{"cutout": 0.25, "embed_dim": 384, "encoder_head_dim": 64, "encoder_inner_norm": false, "encoder_expert_mlp_ratio": 1, "text_encoder_layers": 10, "text_encoder_norm_position": "pre", "text_encoder_head_dim": 32, "text_encoder_inner_norm": false, "text_encoder_positions": "learned", "adamw_lr_other_params": 0.0013}
Rows from block 7 of the image encoder of a small contrastive image-text model, named by matrix and row number. Rows with one number within an expert belong to one neuron, the router's apart. Each number is 500 + 25 x the weight over its row's rms, rounded and kept within 0 to 999. All counts start at 0. Numbers have three digits each. After the name is the row's rms in percent of the matrix's.
After each expert's rows are labels from the 100 images, of 14976, where the router gives the expert most weight on average: "top examples" is what is common among them; "colour at peak" is the nearest of a few named colours to the mean colour under the peak. Only what is clearly more common there than usual is listed. The data: photos with spoken descriptions (Open Images, Localized Narratives). In brackets: how many of the 100.
# router: slot weights (encoder.blocks.7.mlp.router.weight, 128x96, trained with AdamW), inputs 0-95
# up: expert up (encoder.blocks.7.mlp.up, 64x96x96), inputs 0-95
# down: expert down (encoder.blocks.7.mlp.down, 64x96x96, transposed), outputs 0-95

# expert 13
router.26 109:464476507474526498480547530492480463503507520512466503469453464497465542511472480493496523517518503489489481484499537547517523506462531471501503474490475545522503510513440462527458483506454533503471501525508478531478499538493505475486550488479527466540500475486488492496537510509484484482
router.27 124:489477476482502502483540549482481494535499517538482520473463484532456538506486481518490520508532493515498473483479512516512536502466541472488499489497459561529508509496443466525473508485467526509500497518511500544465540545503510486479554500508523475558514477497496484481530494473492493502
up.0 122:503489521511496481514542512481500494526536491506506513472493530518486519449505466477427487522483518449480521518469513460541455527484483495481510536503501488479465518468496532492504498510511518490495488592469514494532505498537518489521495487492513497461533519511465451478502506517496525522
down.0 120:498506464510547512508519566574466513532476581480477496499468504474514483534465485479506524497488501462475488512497468501472500506507488534487519493501493487521484519472477533467461523513474503476539513472462483502443472501505477496490473485463482519507486523485517528482513506515491496484
up.1 123:471557502506465479484491519533536536492510466466512469494501499503477507492508517485460505510488468526481479478488475494539519484474457534486529485524523485520455531511466502514487457481539489480487457474533438509522504490504505514527511513505509528528544472451528511546541493511487476499
down.1 120:506471521484497476489531483493450488492475514492512553505492490492517477531499478529501519492520500500514504513412543442526439489497502501492480488483475495502538504496498501496546525524490499525479484522497497503477503456539428510476510501515496513462508537511465517484465509480532538497
top examples: text has "standing" (47); text has "holding" (42); text has "man" (32); text has "wearing" (32)
colour at peak: black (76)

# expert 56
router.112 093:530542451511524478500499502495490507486528520536530482512478474477515519464519502477548484486474474505518542497478436515470494463490476505490498495460503487517482482508492534474494551495510527478485488513513473508531493476499494530484487546488547455536522506502449537526463488478495448499
router.113 111:493494486508544482514490470484491510495519533539534488499496502456537502467530519511560530469474472478510522478475456501448496486503507538491493505459471485524503485519511549466502535496541528517491518510511495494514530513465481519473517521519533472521532526498453502543473495478532457477
up.0 105:503501484475500507471527494544509469489543519471524485486479491490502529531525533469500496486490493474493504469499537523542484561529500493510528458486533477508473491516531485501503486505489496492483508523522484510480509542501444474531461475556550513504489432461520496530529528494495481469
down.0 097:529485543496499502466516487467523504517490522500442492521474517512497501474482504484514498520510525491516505489508475493484521506544474475503468465492519509500498511487541526505505523548457502516520532516447526482524501506557495468539519491536496518467503446487526414472473488482483477471
up.1 095:493477529535485507500498524469522505501508519527530527504467490533497491463453520433483498505496468495472500510433511530549482527513527523507553520448530459507499489496473505478484483454505481511481494510487533508542505498510454533496526518473497512502523477522509483515499496556535498482
down.1 091:514472510511485504513541479525468525493474487466488507511540525452503496488506490533525490477503516505484492434503502462497498507490490485510499537497494526539496527506524513538546500557488513484490520469524504477440512484482506529535491496518570458522468488516473487492484519441466483520
top examples: text has "text" (34)
colour at peak: pink (49); white (34)

# expert 43
router.86 116:504530462512520524530523493520514491489517484479530506471520541515488537506525508468517498532470446533490549496510473488470550473445473511466510508492438498531489520502462543481496540467508531498491494480510520491490479470495521491515469507516503516457494543509492460499498519520518455528
router.87 083:552533437535538521478477542519499522505457532504499488472483522500493508475491514459526472512489521496438533493493476552493531479504470520478496491493517488515479537507503549537532508488497522454512482527537488479508495492472519466491497479513528474533526511495443513509490500514474502513
up.0 106:524461461520499503514441516513531497505553515508474455515520442544504536489510492513514498510464516489516496559549487509498508513526510507518487483495473495477512508514480513516512528518506543457560504517484502554532512459541447514525498489514474481471523509477500472507481494500500492510
down.0 092:498584487491459503523541532516520516506479511503516550472439550439477511511522502521484479529534487487468469496475502521482469499497466488474483478495514498504493497519494495531484461491507522508521468520465488494464517499460476511455507502514495503488488501560491506509495529467516478521
up.1 112:485473480524514538522495502514441505482470455539488472475460478477487490498503475513509530521522515473515452485481510499484513528487492555483542503502488524508444510454475508528469473501510484503510541504512514509441487548497512512495534496499458526464476498486495460525504489516464506459
down.1 126:455495556476478522490499475469543519502479546500486532480467489545496520540481498515497476482518449497521538521480511480449514512493556505472446484504537546508519464501503490501461471523504493486506482456490484508490518496496493460532487546521493524489490505528527461500484520507486514505
top examples: text has "water" (45)
colour at peak: grey (66)

# expert 21
router.42 080:547511469560561519488502533499526513486544511500512521518505527485521485505501515474503469499496531493465461481515509527508509454559486471528500478504505515512487516497508494527565486514498526459519492519524496482541503526504466482470506491530491480542515503538483498506460507516459468545
router.43 079:541535455540503511488509506499551511488521497480519541523457506467479483498502494493514487473501534506499476462473471510485484468526464497481505503464500461519467515494504496507553510561549507470507497498484481507535504507462485509520517499525508453561511520524472527460461534490506511519
up.0 094:530498468515496499465500457534503471540511522480495485513525530545501483500473516465455450499527462536497511473496471516494497523460462481449499515510479509564490507474518504507535490508505490504526480470472492477526533501512498510492518492474464517559500478509430510491529475505515475511
down.0 100:497512546506467526514509480519490539474471467497471501489494468499546534471497481536502528496480487526491499478550522495473507546490509508496528483511494514431477535491521520476451493479521509524476470530531527503474512523484536507494486509504496443468530519487522522469458493457483506458
up.1 130:472514463534487515479501495480520458508569506511533486515546490521496491522482498441483464530462454476480493463542484483472522517494504487495507513496520478517503473515510460514544507525558527489496541487530527522484482515475519499533504495525502515528490492511489489479555480501457524486
down.1 126:517497523504454483500520516520514543498475483538454519546518492441510504480496481502507528489539489535488495528485534508531523537520482465470549522475472513505504523521504514483513490474494489487516435507505456482473523500469537508484507525467477480485514471495518475518455501507548452497
top examples: text has "sky" (72); text has "water" (29)
colour at peak: white (56); pink (25)

# expert 61
router.122 118:511507485537542525486541497483506544480557484520507526475471502459483491442519495502530488513510462511508507480498456490469509492480507481521462525449453518483529493499472570476481517480494526472531510515516515511495523478478505500508484532487543483510459529481459487487484499520492456499
router.123 101:537480473545529538499523479526472504499490469532508503520465471514504492468505515493492486501488466540515455483514441498481516479481485533495488488490436525518492552525444513488503504500549521472498511490521519521499526512502485513500479563523533479514459491518509523496442483496482479490
up.0 090:511535475465487494480545498508476501498509530444483505494523511550481517495515528517465443464500507490500475503527524513491493511474519514464485482522522515442465506540528493537531524443507477495464479465476497535519508510536495493464486490499539485515475486485470516536529524461471512495
down.0 084:508479513511513491473496474484504513504532534513493489467495538518519511545468496516499457480454517495506499463463469490470522478477473544545516472442538454559479478526522488521541515503444480485526514518481485522480493461482507487521524501496527536485482478513530541501483485500488514490
up.1 113:499471488466537507488518550514500507464471456503503514479477477518424518510505512487520510502496510473465520527497529471519548547512473479484469537505514500483492531496501498499504449522498506488463531516506460491492430519502539529513492485534504485461516515496469504512556464498490505485
down.1 117:531467502504504505476527509491496497508494562447482531522496480485502513504526489524487498467480518505486506504474462510542494440525521526449521448504521510494521475473552544468523451492494520483511489463517489455491492428498506496527514502486509549504516489518500477524486507511482488473
top examples: text has "white" (38)
colour at peak: white (39); pink (36)

# expert 11
router.22 085:470488524525525526487505526496462519502461558559493528490521474494476501478500494514482524469521529510487476457519481562521508525477458513504495505431476520475528509461503493504482532497472487479489468485525513536526513512513476517530525495529479488526499481521525557501477511526494536497
router.23 077:524476475516529476453468527507490494532469512556457546518520492477461487494482505507486507463520506510509490476499507563504509495522524503481472488465502537512490528481469476514512504479469482463520522520545483503539472515490473478531491496540516481554516463535514543511469528490496476514
up.0 074:536514514475461519488503555499509499498498505506455446445499477536547523494502550512447504510455524509492464520470479511462494470512500514474507491499501509468505501482510524482521471461478487526486515554499479476500522536521520522459489508518513516514520464486496530511488538516534525461
down.0 079:443481490520503475494528464526516496520493514495504577528524497467474465508494470494504476488503482494513517469526511489513497517474519478580472482485523472540486483507506484508501520540493503476522524505509501546506531464520463462516527462492511495486489536532519460493501438500482512488
up.1 101:518488485504519470493463470496489475478479509460480476476449515537477515494528525510504489493487508487523508507454499515506488456523476497474581491489482537524542491470546502525470523495485490562470532511483539539503504530503513490513509510513459474503450543523517520475491498492526497520
down.1 089:491515506514444540475530534477505496509531502538479552516551471484504476496480505509489501541481477517474510510496467504484500534496527529508453481522521489476490487566484470481501519515483488451492469532475489498535517421511494514489503473462531509508538475486493465503487509494525495486
top examples: text has "black" (30); text has "dark" (29)
colour at peak: black (91)

# expert 1
router.2 115:561509444513517516515470482492509509534506480510484475482528526523544514506500505490550511458510533472441535539478494485498546509486515510453540491517493480493497501499477518497506528506476553502487494510484452475505527469497514513497504488447504464478494544542465510485505497498474464493
router.3 102:541533456485525500487463502515540494517480505534495511530514522485497501525484496506551529471483540452433521541481501494485508512507520503473539515504516468480497511483493521515530538486470543519467492535473452482522521489469508519497516506461505481478518500548449523495521483471479482500
up.0 124:519521511482481464510486501499484457521516502504503520514467485515550506509454491546499505480546485532476536531500492531486523498496500497518490478490511472482540527473517478511534511471479458479510492538471494477537484458507481507514537513480547479452518554521441511504484534501507461533
down.0 133:502489461494517552528477500482454468492489489511496435502534489471495516541491496539520497514491470482505469484510542526549507527517502500515485502497485465471456505524496504497487498472494458516501484530535553499468483518522506483452484520506468503534499466537515501512528486478504536435
up.1 087:519473528478518490473491468521512479494519554497510520466444505488476525521498543457484463509465486501473517522479548450543502502528567476494443482496505518497509479493507511475517529504469535543440503538484500473506518487493478488511540525510508491519490495499493484497519492479506533493
down.1 099:508516481520499538487553523489513493503501532507449537505506533507469481476534536489505531485467490523496486472505511525533508523440479517472524521538500523504521489508503500476498509501510483490514481519434523540518492533460492460506448480461518526530503517488468457484448526496525479513
top examples: text has "sky" (58); text has "water" (26)
colour at peak: white (37)

# expert 36
router.72 075:545535475496488512487510498490493526479486566529502538498473487501485530483441480469500503483544526513481493499502511490533520472506499523509523493481529516477534536466471493496540554525469470514495470538467450480467466505481448511491508506517524454485527516503506515493472476497501530528
router.73 086:492494499480495534487485539510539490514507516574459520476493465468500482479455473495503491452518513520475489511473445495514491477485508546475512491457494507526519493500509536521485518504502484514510521548510462492502531473521503516521541508458489457531505457516475558540498506500479485488
up.0 078:460472470555474509496476528449515499470482514471518536479500502515425490530491536497514486493494513512512500480504497450487514508492520516500533510489518463519451494503511489526469496555497464488476503520516485489474499536502527477534489482569486515504478505494519463465475524502460472507
down.0 087:550512530501489465502491516526485507505499502502474488501505520477510507472483499506494492481504474459462515524512488540538489522495473479481502481558510551514519515501526496454515525454459476498536457434516527478495477474455472517458490536478499473535491508510525519551505474515520525519
up.1 089:477499494492536478453476445495476493517496505477509526511558519496480516506486493498499484475508484523473503498532496482505537451488467527526545525468537478517505481505531490506526545497481551529458496474511534482461482513510503494473471484564482495484514488489477497446523489475540488468
down.1 091:555533497509501488528452522494522480490511477492457485468464485520519559516503541511511513539476533473528480497503515540502492509508471475514425491515492544502492511470504499496490507490514458500550513486512492519509514487481495520505478491463537513539458495513444475529507517484496517544
top examples: text has "holding" (40); text has "man" (34); text has "black" (27); text has "dark" (25)
colour at peak: black (81)

# expert 27
router.54 097:500521487476506466468505486545510532503489501527514533484520513513512478473474461479497524452506530495509547491462497500490508505513484520508462474429496483485550510508490511510520569489479523480489502536492483462504492506522487535509516492496514461521512515506484556508447467451491496455
router.55 105:502474491514469485499514489541514536502508509529531528491507535500542495458502470464509535479488497519481548541461488475502532459477492503545468495462508494489536478497494544498517573486499501526482543549487490468493518502509486522520478503486526494511522493517502556512470487455496489466
up.0 144:463522532502489527525518461510500469470535525465507512515552563475525521474452523468506496530483519438531508504454514498457469499513510509481548489475517477475508500535494500521538465524516524505505467506522497503490500513512471479479508498518499509547535479502485540481467527499520514489
down.0 139:505481477516507525489457449515496490486478491500513508449447474505507453484510483547500524531498536493512502523551469484500505547504502467475468488482549517546528508501509485494506495501482495485466492523520488493475498479525548494503537523506519502515468509471501483510554545450477511546
up.1 091:489475506470495506521528567487502510536489489519506525508495500487534537511443440502474477514511490506500487505523470477499479518479522491519466472510519506458551492485464498478458471509487557467512474468453499490511520492512521474489537507475494529520547485521517520480532500474481541472
down.1 094:472476474500539535507488515528502468513519526517510514509494531503484453545517492494503435501496493515492508486471550512531477474471511484476434527525511461507503501532523508495548479531500543492477487509513492527508512531469527482509488493494497486497466504455554487458477528540460509510
top examples: text has "lights" (38)
colour at peak: black (41)

# expert 6
router.12 078:528500461472516524483504514512519491524450518520518503524524487469523488503492470520496456445472499536467511489534519546548480485507472504522481509469514497498480499491477520509508486501527511441490480495515494466539498471467484470499498520497491477505533477547498500455457535546463500553
router.13 073:523497512484487521481514504460489515508463524494489520537504473487517501487476517518487462438472542486464485470486521540539501497522479505487454534525510522500479543466512505497548483547462475449522504471531476477531440503459512507511497519507469490485490511540495481492483503506464495530
up.0 122:496460516524521482519487547518476524488532470541499492458501481486461490514519487524533515464501506478510477477481580547514475506505500488531465511503491507506480467475463442451456514477504488513496502473506499503507525491519520532498495516494517479497503439492524523542542504489477479472
down.0 126:527514498441499491535535504489513498492478539461509493522483497503477484556513501469491475505468523517466464488465489493529477459508507511501486510569480481550506510508536536541509501521496522461516498504494494502489474470473474451489529477487476516479537533505462486484504475538495530540
up.1 065:521529537525569476487473489516541469518485474533508524464527515489478510493441479517533518493556466516442509486517495477517505486513515513504524497476497490465511505494465486523442511519483493532493526513468482535512506465494540519510511517498515496521534510525486467453476535487514505481
down.1 067:487426478477465519503511476533509551485482512490494509522496450526521476526496505514510482511430539486526513495514501545489569513487489529491473511516475519523488486508509505463548507502496505496506472465537537481491496532491488481472471532537505487511466484518455513511519471498493522481
top examples: text has "sky" (76)
colour at peak: cyan (28)

# expert 45
router.90 123:496479525457495508472545477536471534535517531542474509503482475526496462489499479483474524474495491487528490524454464490495504455465507495513460473468470540509514476506511481502498547486533511466491505546538476500446509510518491504518507524478527489513504496470474501512455512483524469446
router.91 130:487497533500525521471519498513474539540512509547507510490480508520501499475491498501476531502513497494525474512458452491520516460469505487521460468446485553533478478501502447485483552502536521480469505547538460498451507512535498497522510526488532462514496481492479486482474519483522488477
up.0 132:523499489504518511519484484469455514543482500476504454468457498481484432448491475478524457523497476493492495486463470489501459495551530498522486506477510507495523500493505519530468511496504490488568488512514491471493492501540504531498548534474485498484488513533501518521567465491499508493
down.0 124:472509462455463482533473484450514530517508477502512495462525484484492509496534528524511529528482532492492481505487507503476501522504501536481512519542485530467519501510528485499503488496508546512480474517506520518480456513457441490470504491488476566453477520518474452495516515548537503496
up.1 094:481522510464516529546538531537512521506509492527513491517499522531481494448513530488482445503503513514514542515474483520490462482471457543521511560460547458491455509505514537532505475513534534496479528518492492488523490508467509492478471509519499499496466480514497483496524518470466528482
down.1 080:496473494496521527525477481489493490509518462520503474550509541515529486512481492530469506482486527527524524490542463496463517536510525456494487494515520539523515443460523505439463518492515485530432456514450513490501478494505548485465528489498497490480512502471507520511508485505483521495
top examples: text has "people" (79); text has "standing" (57); text has "holding" (40); text has "few" (37)
colour at peak: brown (75)

# expert 53
router.106 132:455463514488523527474526531493489495527511551507466517479460468539441518517466538520482532534518482505532498459490483523507519498458490473494461468489475529524506511532460484507455537479497515530489517520530490526474504553513520513465525511482531485503478471489494516503521505489519514490
router.107 092:477526495504497487488471524492513474502524492503489523474514529552442549490485493513464546518516479557477513483502539510475544459479519490521472511506452459514489519475467541546502501525485489491489467452502482490521499486471518510477503469477540504486474507502496506450519474523486465502
up.0 077:562473542507487485503457510511515483501498502492506506495492525504520544496465482469482473532477483486490440499492438477476460486515535492542503509493518534443476502481502550464524546521497493517532501502524513443493531498490496524474535509485490476489492509500509514467537496454500495484
down.0 063:433480512551486472515477513472482511542508506473520474507487447507506490507518510528508521463489504495528519483515517466492555488513463506538520503492488504531521500494511514522513493534510441457457487516487478528505537529527511502442456531480487502511494481550500534517502511524474516482
up.1 093:515490501536485490513527489482496453480509479539484500473518511497539476485467481544512527503541468507484510548475529502509510473471546520497564468476524554534489552488503514500518520487467489489491505505517442507529498482532540538505514471529504468504507487483506512478515521456491465485
down.1 097:504463490467511470488483475516525542468514512476447449527477496508491544477510490455524484492505508516487471464476472525485496478505519489513504493532475464509514443489472521552491467506483523556510480482463525526466488557511518508471467482492523477471515523475508515519520501482509519481
top examples: text has "standing" (55); text has "people" (53); text has "holding" (44)
colour at peak: black (71)

# expert 8
router.16 141:481483487503546530459520469507472543510535519521545510508514504441498480456521498487522505470521505468508524488494474493490505505508477492464527540495515493487488472516494538463511503485522528540471525538504506455493544499515492497473495466480537486552502520478454526525517493470538462471
router.17 121:518492498530544524453543481495483533479544495499509516516520500451513484466524525471506499491523507488503529483478452490524500501532498517469521517471514501492515508497487547493497529475506536537459520512493475483509544538479495501499494474470518469510505519501466560530497498465519435453
up.0 107:517507508494484503506467508484492485510506471473527543439520487543463504503527522524501518498502469479498531528491471501483536500499484481498521519500506470489454531439495479546473464485493486503484499499508487536502494479476510471469540474535510532560534495495484475502530494579475516518
down.0 125:483475508508513478534460535540518524476478484495491481509533455525537483472523462552537522486474545470471481568460492496486508482487493490469502491525541491452499494496464529495506492488480494514478494520513527530485510505489508532518536501484467467498486489496493448500505512453522542491
up.1 085:495503487498518518455506508485526500499491493541468477461502513517514432529445492534526548495552498493509504529485515514478525495493519494473485510489475521505479525450506456519461540483524468527479478543486510571527504503500493523489540473489511516468487520527480458506489496503482487525
down.1 089:517469529499482519485523495502490505552484505544491506495523500515496483466470499462515469505529513492472450491491445544460529508480479550483537519506448502465545533486477522522491512516499513482496503524519538510500449495512483501502518473440486515470529509460500478528505531466499529497
top examples: text has "woman" (27)
colour at peak: pink (59)

# expert 55
router.110 099:532494507465521519495516482470512496525449463509486500506505490476491492464495495517515493490544501522509518467469491536532557478496517506494464532501476535497502545477461507523506507495481442465452509503534519493517477526497522501479502460487534448525465504488522533480537551519519472478
router.111 089:508524495505494481492482528480497483537496484556499549485491493488466474497515482534465491519535488501455516470460461557482557482515511511489492492485477504504467547458461553519496510512466506497461508492523483509498470510460514487523478487506522471514461524509456512484499529540504480467
up.0 060:529492491521484515453482518487527496446548493504548485513474477471504472541512507507524506506462504498469483482545488502522509519545544459480504489516513496452507498505495566512527461459522510468507484459483470516485472488469534477546510472537512488497513479505480499483524516533488525502
down.0 066:490516527515526476507518529478512508519453511506508467501524512532505498475510492451454498531544545475509478484468518469501530504473505510482507507499476545528505506441544462511493486502527457517500475497503514516522529519518492473545515512497445476523447484473517545515484491475487457477
up.1 072:497467477505456514537490502522498495527441513496488500500537484532567528486550521514484473522509527475494490481476520476456472510494481526514522504522554539460504487518491553508527450538482479507479466494513492513489480525532524474483494526532526469493478508482490508509472466484475513487
down.1 073:460538494506514499461461449500487475493591490511514506511511487511513495492469458515513475459494501507518508469496480544563520503468516485484502467506463497534518518514527480459476546497499477488496537475493502473491501478464518538519521484468514524492504485490548490517482501488503541498
top examples: text has "sky" (57)
colour at peak: blue (28)

# expert 31
router.62 095:518511493510554518520515488486508541532503530550520535502490523440483499490497477488504502501531483497459524488503455510512530527529521538510487526451494470511515486474487531514536511535491536478467512499490461497535532522505501463458523473459489479503510509540464537495515525477512464527
router.63 099:548533500479546532524509483483497532519489499543477530487509512472487477478518488516514465489525527483444494490458446530499503487534506506456536542477527483498530532496448511483498521501462539499469518502482484494505494530499506510467483456484494484526482482538468528498521531482519460479
up.0 063:521531514497477515503517505563511477483490500466494503514504478460487486513529498517473526499532535498464480505508492495490521511515489488540504522474460507449472583510495484508543505476528427467458524528531512517495489501485502508531516492480513535522463520501494500503445513472526470504
down.0 066:520509520498540459516469531447474529528498508500488494493503456548537533493526503496492508516525494463502498470472510483484497531544505495512480479480508546529507457500492534480498536521501490479517465492510536494496483466526473489490483512515468462479481444494500539527519513567525517539
up.1 066:512473502493509510508487488533493484496531551459518519507494522511515479477462492541542494505471556503502493538531455508498518530517495497520492468520497483454480538485539520492501551486448473474461517465498476499525477461466515502510474468479526475455448504484522533491505495486471508491
down.1 073:472490498517504468549497518464485524490493444521496511504491500481471509550506498484485488513520466503493476466451537499536510499522488551499522511493476477529522500482501449478482461504543496515495482514466519547524505488549498486505538539481504537539477455493503491539501507479549533495
top examples: text has "sky" (86); text has "trees" (58); text has "buildings" (28); text has "clouds" (27)
colour at peak: white (81)

# expert 26
router.52 093:514490527523506513496520557488504520496488506528463542507476512494451544471457462492463488451526522500476509508492478521497525536501528503506424523519519538509505521474489523497529491516474519502501502524505468516508479496496478492473523488472513507492435503532448527468457505467512494482
router.53 092:476484536480499483500504566503498506492525523528490537512477517470478553486485462483462490464525503500515521512476485509514534539473523478481433504506518530489519524462475519501482490537489514514522524528517468502513529520463496498491529490455492501534438513540456509478484529483520497482
up.0 126:487494494468461473519523464503455477493500472489527496553450516509521468504488491502478500529551542482494466470510463513504514511494494484493535515473504527508521499477444448517469483546517566516484533504522512510495511514490468500501519482502479513555493529516458491460492503491516506531
down.0 113:468519518470482533529467572506522486548537490477525511496539478515460483493526495540510517524513473483531508491471511502483505482495522509495446518478496505468481484503490511508521497484471478503501506518472481488510484461527493537434469493474492491495489533505526508559532505551484486547
up.1 109:484522494498511531482502530450511445455457530489543515478521498503453521466463529483531475533513479495504477499519498514538508475487463497532483541514479454496504532518520509498498503479518507486442472522518523490505491510531510473465526478495514499489541480495511475481489477560538519520
down.1 110:517528485452549516533495490457444519546549478465502492464487493480546516530486529490491525509489534507523500528525524514495481524518543494507510494503463538506490474486526472515529517523454475470493503488507480470495494501500516483486454510531443482536505545489518515515517507475468504498
top examples: text has "white" (29)
colour at peak: pink (25)